From a checkpoint of a small audio embedding model.
Model: arch tdnn, norm batchnorm.
Training: soap at rate 0.0045, 5800 steps, held-out accuracy 60%.
Data: trained on acted Russian speech (Dusha), 26041 training examples.
Rows from block 11, named by matrix and row number. Each number is 500 + 50 x the weight over its row's rms, rounded and kept within 0 to 999. All counts start at 0. Numbers have three digits each. After the name is the row's rms in percent of the matrix's.
# conv: pointwise conv (model.blocks.11.conv.weight, 384x384x1), inputs 77-153
conv.106 107:499565505562546425479445529447523495526486403461456529437444513480522560455534450517576590503527543503574452429496531494565533557545504494547507588546444503525508447499474520465491476472435463483515495481523435468490505422472530552
conv.107 082:490476467494560488499527471459531485448508388367510566442524465488445494501476526492466442457464446493382505519468451501428487452549399563534517560473448497525503516505403430521596452511540528423479508509464490516419515458497428545
conv.108 088:508488522510474465439644571591509479594519463524502473558473399581495496490539472484496529494460460477465495373434465586471536510489441469494472479549470534544545582609482463444431511563462486467509487499549485570515480436458490510
conv.109 109:603487434501560485563464426462516537473501502517458470451515502405484564499487521503591450394511482541475499401500466549467471547478506528479480492432500534486552433482539531492590526442563555465493441464553527521480527423481485465
conv.110 100:573531541531506547521387518538585482483601518447531493514477498509532479583441398499450556576490494505445535513465465566521451425420493492495566563557473488564517416423496481480451514514481458518535483500493539462464594549554520534
conv.111 103:542487430464555527537426554494484452472385559545547480370514561452528514519467480563514477393475543467578592528469512529511477446505433526431525520456515493461539506478489404539560539469454535404486475401429465467440540418498583602
conv.113 099:390467550394454624461542501473473503492471409482476599407453430553584480445438549451535492517573405473540501466472585487489496553468502526441442629524484539408430561586503509461531506465547539496451477548450536553542531603583593528
conv.114 099:390434511504453480488455497534464505493462491519446563568561534434496424390520484485564448526457417470484473599570465512501546480467503473503558592493493539521475488521480514459496494487472561466526482405467487437490550455382457505
conv.116 099:518447517466541563491498478512482456539566559555462469583443453487523471580463541585524513483453445506475458519525482426518430506502527539484492527485499459533518469493468518555498421448536498605498559439474525522424504527433497496
conv.117 096:398478488568613533499480532562583497590511518388451399391463477455508560435498417554498531462482531426487469474468547504502487530436449566494485422474453496544499512444431420512503453440507469540457499480470535538438428476538471627
conv.118 090:443449434469503465608442524437481477425410467485532524464426506424516512507490464503570411466600459537474428533527459496516586405523408520524424560557581486432413472400479558545452546541484496485474439478499457509421464548539545429
conv.120 099:458456461544602556513496489392493522530493550579464451474423439424401426514476498632543476468498562534438458548511483529557510527401583520502520449534495514539506422487430471476467541460515450537497448509424535453517573573447497464
conv.121 093:493409549495515398515478488517579459514515448559468510468476559613417477548483564569614449409480390485546503430513525597492500512528567458527531530484536431567556488512454452467590513479494534512475391398540403443445419456465508529
conv.122 092:535419437432467354524490615549517450503479467467443500524527471564539559454485500560585466379425588467426572607427469603530444553508576517414437467460408511446534541482580532508463452515455580515516462458476426555516438493464419511
conv.123 111:461439511495552479456466403551495538486422536489538456487511456532544572447532483422412554474499516515412462501475501549433550478527479398618511545496362571558448505511434553520443509474567551454518498456596573486573431476454462448
conv.124 106:462430412452515492496428522393590509544485542394452427423462591486550459500474498540491469456415471481450531526436556432500521570521508607489543507534470524530599473582448563557532556453497514436441493503530442483613544502531494468
conv.125 099:475624382518529442541461474502443450572609522547537473424483554411493501462450461505537543460566549616513472503517328521523502436486476463579471440471458475381506432402480518528479512550565517478511455466530574592521509478506614485
conv.126 090:504485561518534466569494485588529498464595398443552548479507496494514437567463591519510481463444456558442504482433411462564567497434395534604454528580526441432413583561419556432449466506533531625498468459507567501524462513524527445
conv.127 101:556539476534480459538559479562551579444546632543524472514540437485481482535511454519532483428586516428521590434530557517519440561543475425478486455549464552472517539587477556447479489515458490397508460542541414556431526488511522516
conv.128 102:562520526397528628532467538508544446475448467523535512559569484485410547398530523455604565545503485461523548420553526464525455484409434476542486477540416465498470490564430525575504453598489527387482494452567468606455410458500428523
conv.129 099:539468468462468524554538450525527526504559546420433446427578429482467577523382601490558422545507527506460441587498455499543494456512478531552533553544534399549501491479470438466564527543540420556401428518601467513434512501403580498
conv.130 105:459517464428459447549472500495437543562476456450460382550397547521561463530448554476388618494469504542577493519575546509500542489539476520545509515473478541435527490569522500485448487507493441483568429551508382582524519436566502473
conv.131 112:502472532494494461554444466477350515556630493548464505520524559525534497411497483507500421515487537519541485408504590516498541489438466512502546528487536476432480559434609547523370423499491518483526529532482639461459540511513470490
conv.132 098:426464508504476435481511579460558614418505545554437503596572529447437363490378528386417455584479569471446546431462575544516435407541507516561494568511514515466504460536488515530553432473539550437622570467491436523533534448521479458
conv.133 092:464540520536524405470575501445509549494531515561588512544446463605505550693500486472468406548522501537523592412521487468519490542503465553426582375475495488531559543597534520530520550531602442477533490489481431542474546505434499466
conv.134 105:497497477478526460548427479519523461446487533565584497468427524505482433457573544607512526535355484532471469520491561522534561618440501496518566529519435553505482462482548454408526465489522477511606572532433475453420525541618372556
conv.135 101:489560435429471574438504469412480411439532588337450490536626444568493505520556543516487465571470487435566484459475389455415541530528553574439491483548498433535440504543373423488455547494549466484426481435479548405513538538412522547
conv.136 104:407514399495415487508417474512429464471576549444564522533463534549479507454565486438503497571571561433507485491502530586416456491535499482556540477535604508488569436559481487527550459447434498421602506475443524593434575504496421481
conv.137 090:494462458517500489512482519450532525404482474495465502476540457444463552581515517399553465515493440416497571526523507527534452569487542379387555470602621487505483548457536510488546589507454428547491586511538492445462499509500436496
conv.139 105:454460442530506537568566433425521476509512469499501514462420508450474575519484500533553482527480521511567550547497527528438540501501557513549532469376445516465533507456468537542463508552570522458451552511410453517424504525487478486
conv.140 113:503531469544515481569469540461497397488524557508516574464494518530468396557434487550485532494592576578504478520460532450473512491442520518387497540485566493483569560493520506502378529581481484523434516506525499497487486595527469406
conv.141 106:435429577442480555524526473479453534521439450489452502503493469501555500499472553471431551420395519482417466556543533522524510464456485459507457451495426515389410426542499530527456455484598477500617543499539530557536449418365519511
conv.142 109:447465489473467465427499517481544469437512550515488498507598467492523472621473502438543524468537577514452509471407473520467479403499467475497565462480564517525543410434479544531508397475479467476544520479558565586556474499497627401
conv.143 093:552466541456487507466513476471450543522503543484586495536503511414472581522487433519447421587542540528402559534577513505411526449525498528496519485500458434501441490458541501498449656512618551512397536480464409413528527490541483470
conv.145 091:472450489559468466522569447442450438519490524475548481484477487526526537545507473420448482468526424463451527457541458508502439522415484537481452536483413505559483473544479512542491495441546447478478521474500503463429476478514433597
conv.146 102:481505549497449419510509471583449524578498532513516480504587531517448538494519425466514557525523465457509463455360622474509551471497489530462507508501478492468480437490461505407486596532498522522532399486592423582473494520521548500
conv.147 097:531461463483411509511476496472447458578542543412459500508460459490439415498519557557486418493496592496491511461435585540420499495546506412534596540546540527459531475482460455479524451507552491446556472515466498475470545516431472512
conv.148 088:459459549474536482544446423417451563503534426517499530466492477508468544501474517435530568601506586563532415419499516531549451474516473503517455426562506367438570418509522500494586595573545486427488516514557564446538475503533524427
conv.149 102:581471570391597540428510467570556447474544407539467533493472543509505471419571503452509514505477576504499573436499493463509378557458527521474530417472500472532529483529452524518553490446455537520454453519543481483500395541466534607
conv.150 100:512550482468475469471470511418511426487465499479581461556489513481512454556558491450440433500466494508591498556435394490484430590555446547506490401527548541545487515550457450512548407487584462384435525522565424461578463402633448615
conv.151 099:521543528527458508445524413425496480490499463505492515512492536481475580490495506486472557548495523542541560478416563580495589580573419549520501535420506495457469455531494530485519480499472420438480507478461570423356486551518428498
conv.152 087:455532453599476442565468475498551468445609492421477579546493484469601651524506461432469489468438498504505541597515520460507471555531568485522516494388538603502582547483560484613521524507455420475522575506506586508566455539424539463
conv.153 095:501553425542341466496465500476503445482565454508538565510426448443532548556505519440545482555547447559447574436457522587512497481552439447484464509442492533529560470512501541543588466524522479461452501479434444496454508549457489464
conv.154 091:383472452528548527556541423555550464526545474463442482525490555563435476486505466568543518465443436440552451449500384483549480566550399469487558479505445438484477552541498489438540482521454414507529509500475564485508479531554488535
conv.155 102:540469536479474485566405507476500534483547503515511540513474460591485495443476576534506449490463498517555534479526447609506449548505503509521467481500479592347471501451457560510545423554454459470490554569515571436406443469502526465
conv.156 108:500511511584422548460529431497511460518555542498428521480531506451563516511506467416476428478534498589569536479445400535506462536519482635478464435540482492446466480521482508502535496579528534420546512499435485490568525496621517549
conv.157 082:436530496411398451453480480504466388499462439577535506557518520532510545480458418540507451454496508474533503468510492495624500493464515544442542482432440577482426487519448570462506493475420426514481470549500435534552402469480503436
conv.158 091:515551456465504487565597528454447527511461486542490568479499588523558528546574546482583546489550455487444492434447527448534515532416466411467544450531509521533475460626591457564492494442581494440499519566507529526534445479481473499
conv.159 096:552414487538438494607362542447524549450507468525515487483521491515463454442549553473493527431480556458427467524469551507499515520451478474534466473485400471563573332476529570501518556476593508554476481520483544548545581442568521417
conv.160 105:493567527438519695520545488503470437518460561478494478450534540459521493450410513517483507527448521508507512611539556460541493511450453522451489529415512493556446590513520503499482495472467539527431600520460451519461507519487471542
conv.161 094:513551362520503561493495432501504487498486436566525503550647473445474439478516484645411420489578438475430518643517506528520532478509438310520457489518588527456461497604558550501585477482556533452554596576432521504434458531461440464
conv.162 098:510468467528454486486493506511502465435505478395531569554528576551517487519550437607487475455636441526533491536551417525551455464498492579494522479410486541473500584563456469496523509469486458571493521493568544546474492478545365458
conv.163 108:519439465504452515429536553456559499493467517475469451509587548519476533469465437415468464472523436373483556418494482544463561485579497477485482553446547452517510473467508523560515502494518477449517543504591551517474521476536544522
conv.164 095:486482519539460478542419561516593542427549475501517501607455443495555436477509478548524409439456490455541442546516464500448441472505543474588505554498539480541449561432472496585429421525492518475495640451526533506530505585557547414
conv.165 109:410477509579540505498525479486473564458452553546535514469540387468425551447459491515517563487506490492453516537615503483479520454434459521548427582495485552493449527527542451481488501560546535446453586417644471538565480504421455630
conv.166 084:590474433523533466544527456411465552579504422429541470536584532508454505448478560482538466506579608489538403466405527607565455542500463462492486443447481477476553531598464558503471460499526487503392567503522497496507406520549491469
conv.167 097:579440505538544448503476503491493525494450421433506439520389490458508472472457476504501522495500485540493445468467366543504498487498533551518391459528477452427524494500480484498533432479407453503569378559499490508506584488501453468
conv.168 092:503433545448559575483496596507404508475499506536485504544488526359490525519405515554559521512564556490446424539446419529466439497476570552541454434495504567477436519489480528412458528539508498481474524390429429528451492533464517437
conv.169 099:514556449529446596489418499601528524598381552526461407570498447509437519602391483540443559495462549445542508471436481529547425413445508561560506504560499481476429566586599427525501524458440521489536432449461439506510496497420439639
conv.170 103:545503582461508562529439467531552546465485491578552557568567532465511477408400495554484526497464542453520505503477448464527492510520539433428494436511489495517579488489494612517495510460477552587364437506666487443501442571474537542
conv.171 104:479482533541455451448522517525456495502524395650436591513642487461486502468541538529454474558517526471523491479428466571531421405507541396521481511478489528464535567470539513530498486458479560543506535462550458536555494504446551465
conv.172 088:625485538459542524453503476500515444523565458404473487521551495479490534464567479563474493560447579488539523517478455454520473514364559527425473496544531566489437558562525584544542488517550491521470455488482583569384498491493515535
conv.173 114:492505565461542551524458440557581474463635499443383466524441406409435530465473422538455605547523607479488511475574510489511433508535498519469511542478514483467615410477570517482464599499457490523491480521446520529514524490529532527
conv.174 094:544399509474511422480484587522461473511530488505421507609561541434500544506543521503508434484404485414542528483521524576534548528498444519547460513500546584425596568466485540475393487483539539608462498439505534497528456375448397511
conv.175 088:475524436446482581472507400485570431572474488469500470497447520507511469543461434504517344489463514450491497530593412425496562538460547517484470527484508523547550449493475511484443495543603519480483474523570475475410459634655563557
conv.176 108:498530442519482472551546548473512447586454341535507549507554552607476438507546522499474415506504486489488459494494461477461470452494397435556499429594538473514517489605428364532461505510579527487521463415467409545426568538504542561
conv.177 097:524526500497564432457495418526532535514537470503455421583474475486574499516514468355534452593481459550438466483556499520569511490476498525549492519503434470542461470432477549509527457579465540353562477485563571502472555522586494473
conv.179 099:439484475486502540473601450520505473461465519511461495484541530512520411504483529503561429583554458510496493433486464490457506480536435483443495464593572559496482475471496446497575517462480523402437534440495529456491501492524519519
conv.181 110:466382584453529578418450463463498422472433532394516548472630543462490491491560458454499461485617522428422520530497528508461502547527393547420566429450454488489497579472442421400483510402649561532483526542584537497420534519496413535
conv.182 092:515470480473462447397591531415511472468451471572574511507535503514491449498550534488529503491572484558523463516560540515479507461486526507513498578486453549526447489549545569475445450569463448599428430504546578489438595540518509468
conv.183 101:511563465495574468530499596465519515464523562524543453538515451548461429467533467558475525476460481551484471509487514390364499479558530619470521492520553542546548493532450445448509457534471426592616434539468446482509534541539491419
conv.184 095:497498512513502420448487504529422446538552621564503538502477528423539496532531485459430464517522437498506544440453497515563494439408544446566553579560541457573521544373466455472485513528475548590591462468405489493520494460442515502
conv.185 091:467563470573471397478456519371558579473523501581501485557454562483554501498472557603523462566565490489539458441508488443472388519537466472519566449499548542475535452568464385405506441454523518492479472526486526477546498488367459537
conv.186 090:515528380441480488478384462463568557483532444451514425555540442515457559478453441503402472509537511489401410519561448424482534601539398529538549511509432386425504463477462488554454421508514533503535504453504438560514531510480543452
conv.187 082:452499528452464463511484610623491497448514536493433442473520505450407528511482535386486444506464527550509496465573377500496458457527476411568434443533453505493542439524461533524472506523500405485434492458491448381559527545620528506
conv.188 095:487541507619554450470531580464527503512449420534503536462553514462498495512509443411483475452536477468625423507491469498499609436571495453489569567474471468454497480491474565492495518606446487520561526540372460499415537417462516443
conv.189 098:515462561501592486453511475563549371441413525528549511463524527523489514502532486547476523479486466494399545573510447473604505557584453448528462526475572585495488536432506516517563479478426572496486522490512529600437471396442526568
conv.190 094:537405544468457524413577412564502529521545550568474399483492441431476484428554517414451448532447527525507442573479387664433576481477497593547481490449490500504492485534539422469544505535426570476628506509629567507491500541479572465
conv.191 124:545552473559463553503390511485545508540534482603504484470585613455413441497525514502550583508481517573511479462430493531518487583526533548540446539474511409458507391473478505468490480522445479541477462530461448536536599449516555544
conv.192 099:446453494496537492503564460535502486461497545428487546441460582510540450496571499503542490521547562405530494464390507482541471517575511499428495500562464437488520528588525508536491517455535524641545516485522471404571504535553484500
conv.193 095:435471465490579561504560435478507528553447536444500559516524552450494546476576558495501584574545495497496474423532453534525503406475516455442468583458616457465572508559411519510434522524502613572512594503451472512511515483597485565
conv.194 099:505470470524477474558473483474493525474498511481559474532504448572486463485468414506502515629566559533455521547521540451532491580527533535478498543503461481566473536586508466426508411504459493455457517486465323495529516555525533441
conv.195 096:598497545513422491497537530463481506512565614513427510521496551569503546564577498438396553530438575452498606525486549506527547536566524490408559446454448558499418437544556539460499449420553541480546433388551468396562565556517564493
conv.196 108:520468500556473409480467544461491482501570471481493518535565498535499475500511429427572422504499475497465495498630578466466511462524518452478438447474478505489524556473441468487600517450431539434484515573492507566494468493497551462
conv.197 109:453512517587487535484496494377492543507412538525396449502494556468572493449507514495476460472421455473525506510455455433506477478485542527463569458568453533546452555505424458533413458568543486484526534459480590428516496536439447497
conv.198 108:555411397554453448438557498481473454512457605453492504549451586459485416575541455404498465617454487497476470478520490538562547414491494432489535517541515472506461499450540471507482483528598534527527446429541467566422477502495530450
conv.199 102:505522458480501585538515507513501543469522527482547536533558509460617552446490517369497441562501547433505547411473535512485425479496573518534540454593541431499495438573502511524511520437487612472553500542536487545495454516516506569
conv.202 099:411577581437455450522458529512471461477498507456524465504530518536520535544464465479448548526514477521387613526597417437489475557456434491487454552463546428515494475592481519515483530518502505586471465491450560421521586457539518542
conv.203 103:470444543403502580505405465432559505445481457473415490481412454529434452488529483530494493451560456551495551500527440496518529478559532521473535589485557444428437493516476549462549555462455535469430357461512449539503512566538502407
conv.204 108:535581453470536435397462572460503490493482419527502468435566497559477565441497436462480494506509578472519548480441566442531425532531491472549468488485541554438568498542412546496485524433535537531457425551490485417495484554432393501
conv.205 096:514531530503591579535567497475455542459566531666529419488483440465528549525604430504516506430393460477524403448564463557550567410540579515499484463553564455458535483494505467443532512502428491510463484468453531577501380564448436455
conv.206 095:573430592435512525567471462475543572411596479469616494470613489553532505445525437444510474524511571505506480490553539487533428451508470499513441472549459445484556442467530547436413518475479483568541506549436372513472510483567490533
conv.207 113:438515483529513483473457516417470503488552525583614494502512478573550478530410411509527430452538452486493514386484498538553472521569458383426544477543399602468505477556558472502450461509427432615535494527535498529531595474468495497
conv.208 111:476426519590473511516450436656491483533446511521497442441612427478409510501540527511443454509570530489511558559405530434551655520497509479511596564490455482543454543585532458546528460420494488467477439380508562487452451441407531538
conv.209 097:550529553533388526442442488517462590414466506501586498565486487487513513450607461514551471517494566564595514405428529483485499489502411521438504455501521544559560416479407482529461569611392607582581578470421472538602456450496462447
conv.211 096:437420535477508558567549505459454489476491555460522608531466454613428538484501554452566536490484468573470512482454567487512495524501524443603495568602490581466493498446428566543544517469557457505526478488582408465551538466557524434
conv.212 106:384424496601450559464395493585578498449654554537527445532457589477567432538521528446506549479477398452503544378520483466463493550547478413534538464509513475448539466475522429470506491508391512478389500473479476448448510563343568533
conv.213 096:452497509484426406455511544452540440519441434559471442465530503557512480446479510581502525559470506576509495418520435407471602583482519561455520504489521425495466509532459458480519559477502565607480491575469475506603514564433437534
conv.216 093:497459582564536442589442532490461529536440609518510438534504520390489364527444531491589474458534474406426416481547588517433431504558501497394533452521486575530485370465455550485529553603504550491395428499545452548429530511382517549
conv.218 093:471536543486520602401472475499549471527571498511518502401498539503494556514441559426477537534406464513497426540428471545481478536513557464488523497439448566552420489450519458423535521435550537455556395507459492518578505550455583489
conv.219 103:514471567468532500574463572440507453493553452495487522473413452514410515517446478480534527487545548458627512478560437418476445503465474516543485483577490411442562507507539494532524447498496487447566456412473553532445499478539502442
conv.220 100:505462562502540436508468470457534566459503509527422526536461599505511508467533514448497442513478458557595530582431465542518480515489541524484438524501495443611518511488443560505491569511402551498444519462547473530516495459587614491
conv.221 107:527560445535463478480433497484471448439494422552449535429466569536475442492460509529507527467508570559482568508441457424505518509468482510559421455567543485494486507473548573528498519512520515529390518529521561471452536516520525553
conv.222 099:566516546493519494450498419477467476466491530454471522599508449437474552389500593511506529455504553545492462536491485587593555524520456514580506511568495498615507467543498491566519457506531453507446449472405566591509467486513493458
conv.224 112:448474564540542490433370538517483515497437535465442537457472461593489522539517483484506526492441394561448522556456446420526570466550482547367539420464555439372445593548499464468542422562455438482492516474485492612495452544479528545
conv.225 098:513474481449554505549542554458578581485486494622512453498528464513541504518495509523605534511521475561475576561462484491524466564661484496439513452588563471438483589502525516503502485640458492551472527535529470470397456481507465504
conv.226 099:601416509486543455455485516498525493485540505529584487550553526454557499556585558450488453488516526450500607472510483473521503591524421489413478491483496516486544556523463451497458503469533537478479591493488521504529456508508441493
conv.227 096:481469419441473525551510529468456533506554544429501469446478445549449432589450547500511468364460494615491603550571396535551460518498499552426516517439439616445420505450467479541514497611521527482470495549551527505481510502452500538
conv.228 102:531432572470499525532496468500453457517423539436522514390510487493378513493557528448507514491455475403464574483519448504453507534448522502406501502474456478517550449540463471519453561545566529498544480506510460507547550534512494540
conv.229 104:474513494516569507426570471393532539426564559523522407426430601555540426540447540533505546394589455590458450480570453392428501518539560476532484531498536522595529405486559472447476515445511452627457458576434547528536553376523549429
conv.230 096:532516473556629464389534464507564559513435545501518525406517484583569576658427506554503485437554479491489484511509552465521599561459498541493553507486567446591569507489543490440540559604508554569471473471441499534543473415448423520
conv.231 105:557466470506491523543521555399548512487415573505507406531514535426525503513435532443493485428536407494439481517497446467516605486503576485485504511403533347574540544534509479448474420469482441513514474505534455457472509512440490537
conv.234 111:501577509472478454521496431473510504481453448513499514455539558600503559410516451545479491507475528540534441480496467524457498579448591622460437511438486507578489461441606503575486498567493504516433505530547437437446525461479389547
conv.235 097:540434515480521527485548472534509507473512426538477568448403503484545506562534407562498529515497475509521466545561407555467567517545474532444444582455461475483462596456545493570463547455520521410497464460456548433573504534522503521
conv.236 116:412516555474511478529488549497585517520473436412549438449453487571428489590498582520405591544485573526462477477545491480402411524442443600487544505437493503487452491449510386495556591493583432547501546521473519496479389517451501493
conv.240 102:443565479498583413555519531574438417473422514567487609507535515513413567450499429533572555420581474510474550465526337466457423419558529455452463477451480451530576455543401466446512528464473497488471535573474518421494562691566423480
conv.243 094:537464503463538685460498502511550473488453473451413416488527511535535484493461476585537464499481544506491408539432492420504554440531509513463605572536495467539547516515541538566479531488556505560506504493467491488554484504410445532
conv.244 089:425542468446462495483474537593637519502467547592395528503552429512440521472473535425498477592499514500459509573530518435510518465498533536457456401536473538539523438480501546446528462534471517464521505462546449462552469518549434568
conv.245 092:569557458584380386517450561598528480492510551527436471412522529503561486420479456531515425515462481423534442516465582470432499422463494545548504522470388608483478422583467423467519413568489465429494417555440512500556572439528513471
conv.246 098:540481500510504512462495529529367607509409386520531461519461474537527519461484538474531519530578406495577504461445595517568436512461583512472569562570455461476490499432577445529508500541533458581487494478524545353478577538494478496
conv.247 098:450504489488464566485534542505490487441475607549488403457550428419549411456525433425443484440497506493492426464542543488459526526496502561483584443466446488552532470411445536527497484536547543449624546553426490457494468558493537505
conv.248 098:525508493466431481521511614525502508417555570433431527503458401478540415496539606511462506573544514535489514537644538436493499537572438485568490527548494496474517561491525409557492454543479511555442425575497453510519436503468466475
conv.249 100:511551514472556533530455406469575505522450515541578468448503425407476422573427497464457495529483528448381539586511566536477483545513452456553529547476529453569480501604510549486536492539543452505466493444449526517415520466476469433
conv.250 097:445578456529448371562482489467471446537507500554493445517481531519526477485466498469518524484418487464499549466503502546494521510589481448520449512447540563432379449504619421490487517489448437489498521553502484450491417519505533477
conv.251 099:580637466488524531497510588474530528530555533476498460460421437507567534434534520449514529455491558572499378538509467473488424506503479468522549501437447485465445510485441555594573374510512536496505455458550517566515449521477463452
conv.252 100:463428460463521572521497512539489443468479499521511535477416546570446439560591436529504506520529474523584458581546577445508493646536464472499495596486522546523522436466563490513423499452476550478532502464379473433599476572564529515
conv.253 100:514491478479600489468420458477541493527389599594526496546516530493366568522565484498506467532479496503512498548466516553508585415481428534504519524545394510513521488369475419548485496486524410573488531454539471540506397528481400564
conv.254 096:611450565468421527598525474424549508499677576492430499620489469564544534569485441499513445570559516461525475465545497471443518521460485579611459441545493461456519521462551529494469570502467543603549547579414527533466608451568424488
conv.255 090:537514491493473445495379519436437461566384449519531485466428560441477513413554495501528398438467496469495416450498552448524419417592526439480481482577575533424431474521419504412504462510423460484464587534560458556478450443503490536
conv.257 103:482561474535507524553596526559480485504507522413559468526423494532490508454449520508424477499472463494512473472549543426418465502511488456447532425486429472398465565525569516608517546462463571526576524485444557491485538583486571496
conv.258 090:519521507463541473538494607435527480550567539467574538552448461385451393531474552440414465459436509470483473541571493498528502412500498540442600498477490533523499475568520499533397511465549522542473529474540525512478589500439455608
conv.259 108:418383475525495541469484536479493533450480460462498424496536515534494456468571619501581445516429467473521522483425436552514566489443511506475470415490502432419569473543538559473468492544534577517562501488527481470470426365532531477
conv.260 112:441480489485502489500455445564469494448456429448548505459541456601496516477408522521502521490474428523505477531592469477492396520447458576383442488386470488467380496433441370487558495527519534526427547584552430413494450508501449478
conv.262 096:600568485463550491457518549540568392523523485588546560515417412512421485446453542545472513465571538514499392410446483484518446467568489461463589510525566523492527547495497462464495523479473509538474533529405592452359428429540450450
conv.264 093:474506529391610567487532498486514381544545458487518560475516581517496504499543493570518463523499530451560527566448530414503463517463535498430494512535539488454495525483481473535545567515571536531533441522449534521439593601489525430
conv.265 100:455472451533470408570547563479570491593471503416399519530379461462501382523479531535449444492498457390470484445345457533510465431413565616573446538513432493435497474467504564494488548551510449476548443476531555502483521451532488468
conv.267 093:372420553595505505413509474502453521499555441513462550403568509531524518473628471432416490562547497498446544489459541524533495496537492395574534448517537476549450491558566531482441546547508509609477372472492470447522486559565499477
conv.268 097:463529574508409569555498472518463486447615420552525483536423554404459509478580478467504451502555545558453526478445473493468520486491474484397433441527490531461507448607546473514454509549502448544489487508495633450477508489517571566
conv.269 095:427488469619475475411606539506576394568559555456551497512551488512449505598497572537549497527502480468611561489518472498534453457512504497492432562514476505393608498548434536478527509544431460521548467496473503436413548477515547519
conv.270 110:472537510537485475485557512504463508474464487515452432498525524489472566472485550507496469472488508530534528419435500490600509508585505566530602415523436475507457547549556464493554494451484531529524521469463490426419502500472481440
conv.271 094:500449468423523471512525490480549523473546503453485348549525404458547547553473422476548534532505376509518335504503457471484632479498494528529548428418494431507522539398412482408542598598460465537542427504572442506512570432422446467
conv.272 090:473538486506446501461465531483498532466537468534480483563600505495530522465534472516516372470485509509543542507489482431482549470459540432445514472486513506525422534534531450488564407485463536557531536551513568534459559556441471508
conv.273 100:402422489495423546531474476568503450618476574434469489502402560446531563432553514527470456528577517378491450572565534431549518560496561556493486584570459600491438481600464551540439526498521451418479558470462458549566511356528549649
conv.274 109:462500495479473469505463514560548492477523471478464671484602426435458474505498543570583462537472503473547383485475457543449508518532554506451494496533394534441528451503566476423563486502489395497431483566489580453418408579565524412
conv.275 105:481597473471549619469560463492467489499557497448466504511523574491449518557485480423478583508558489531525384486452470474509402523547423579566535481408510603497508431462512445420455482525448481511518394529462537471580578575516484458
conv.276 107:512402329482511531497519515473386537541412566439478563417517443525481524553514472447549521430522492486474483477466525477510471518487511509443609473485531587451497558469574460567567518487466451437508507510417625443422455470573484474
conv.277 099:466478462589480575547503563563593512508510439449530531579561492563427507436449502526449523436556533450466466484566454469473482461462491482519415449526406555545404506544467483577409467498510474558517504487526489488550472484518423510
conv.278 097:444523440483522457566441538371408546473447556501522439476462585482434623525530498489503436531549407562480509437460600505484459490512528564506659503528486487539343530509494439479583475513480464541500495549514471509468474457424563513
conv.279 090:596503509395491584518505438554497508508450461454518554515459507512418476422497569532479517483484477491568574520433425416491485483485545552466521603536520559543530565465515563575554496482495557593525571492406604531488466418593430539
conv.281 102:538480530443460448625547611442527505508582423505458597440533475403520514581499509546412485458536572519512445501523563396534512544519508519467494437511529443480559414497433430412467444475512454527462494553478374482460533460525526450
conv.282 106:493505443465489598574525458483453498488531468552484477434460528511516477563486482421488391513594414602527599524566525426469396476434441496527520556549513475508560457518468496544478548558468529409508558463507524563538548432440600552
conv.283 092:562450487585502485532489527495537493500515474516464539533360558417448558564461370487578553556506551527482491447440525449558511521595471477567457521462513441500417435381375556480503527477522437505602605518452459478427490516515535550
conv.284 096:489580475475514495448511454438489448478537539477529478540546507492543480485410469447501422480476458451485515497513514524540519500493452456510480483466529514508493485609402438509496563495403566397490536588555476509401534440516561469
conv.285 091:531537485543413462397512504413511488423453441421508547544500553613508434411511543537491451438505406509503530515531452472480539464545496489472451483477572561451543491476495517548479460468431519471483429539481493536612537512529538462
conv.286 109:533449482500564524484468491491525462470435406471473517437420477470461541466485438528503495456542555552542448559515548620478466529478341509497477455507565443568453477413466490497539501448406593531506479549548527521477530519508404505
conv.287 099:451550433522506461480455468522479485504485494518473509615587537475457488470531586466546466457439483458515508508387480569462550449563511464471505494531488506553430433545457525583531492567546493530562371372434475446451447501464413457
conv.288 102:483446496539425442523518543560539543596483570565420508472552527462524518493453468413430497512548499508528562466527525473504443511512520522520455500449426427495540526486480553504451552493509420464421497574546560548511467560565475453
conv.289 089:554433550538435437492541633474491530453552472491468472488502477577467522506504534545452516463450529506525536547521491512438494437523454512428414464512540458516467480425473518389448528460510452520557542452535500462501472445556601517
conv.290 096:519426496505588528538511504415537473481429453438535505470494595573548463449632554517609577527530509465581437529556600443483451482483517514513495509524482466520430533473525535455554514582415546455428536538445414477494481507499492510
conv.291 104:562515507520452466463469561510561505487473529493498550491502547508488505452535469458437571524486546467493470515542556551557527450552439484512483455522535469479537537460518525413574439443429463383535413503511504473478570519495539518
conv.292 107:510438529497526526437463349526474552513526497534522559590431427510535469433500558488556586438484505464532566508569482434433522494420598526569489516581523565525467488450509438452530577460535536578510506539490462542527454632444502503
conv.293 096:474491511408452578520523429438549540502516454505508414566443447452495486432471414432451476488498530489528403557538540595409541508482562459493510479352499547479518510534532530565414514503517523587500570519510504488430465533585493503
conv.294 114:495595417491530435522471439497445577503385481489467459525473446496482556506516486483500579568504562510512587510513466390482483492525502460519381540506553481548407486635495506544523453593508420604578514518581590504567510472491514445
conv.295 099:510414588495512511551566438591522458494452459560448583475507504553483436493491487488495611510510405499475466554390519495498476524503488599528485540492559444642533576560542507479467499452523550552477411507494481552471525496568542514
conv.296 104:529564450444576524550497512449473456436515420522465487547499490498537453446472627504465489499437558532480449523519444428510497598554492521586485562544532507493459453633432484537517554447482518480449490431534510484516506507514540535
conv.297 100:482516535526491560426404480517511480476496405631437491513422612398489441473495522542386512502565492455517419605516495452424558453428523433559446468520510598492464514505475516483538530535508454466508476475485538559476521556513511570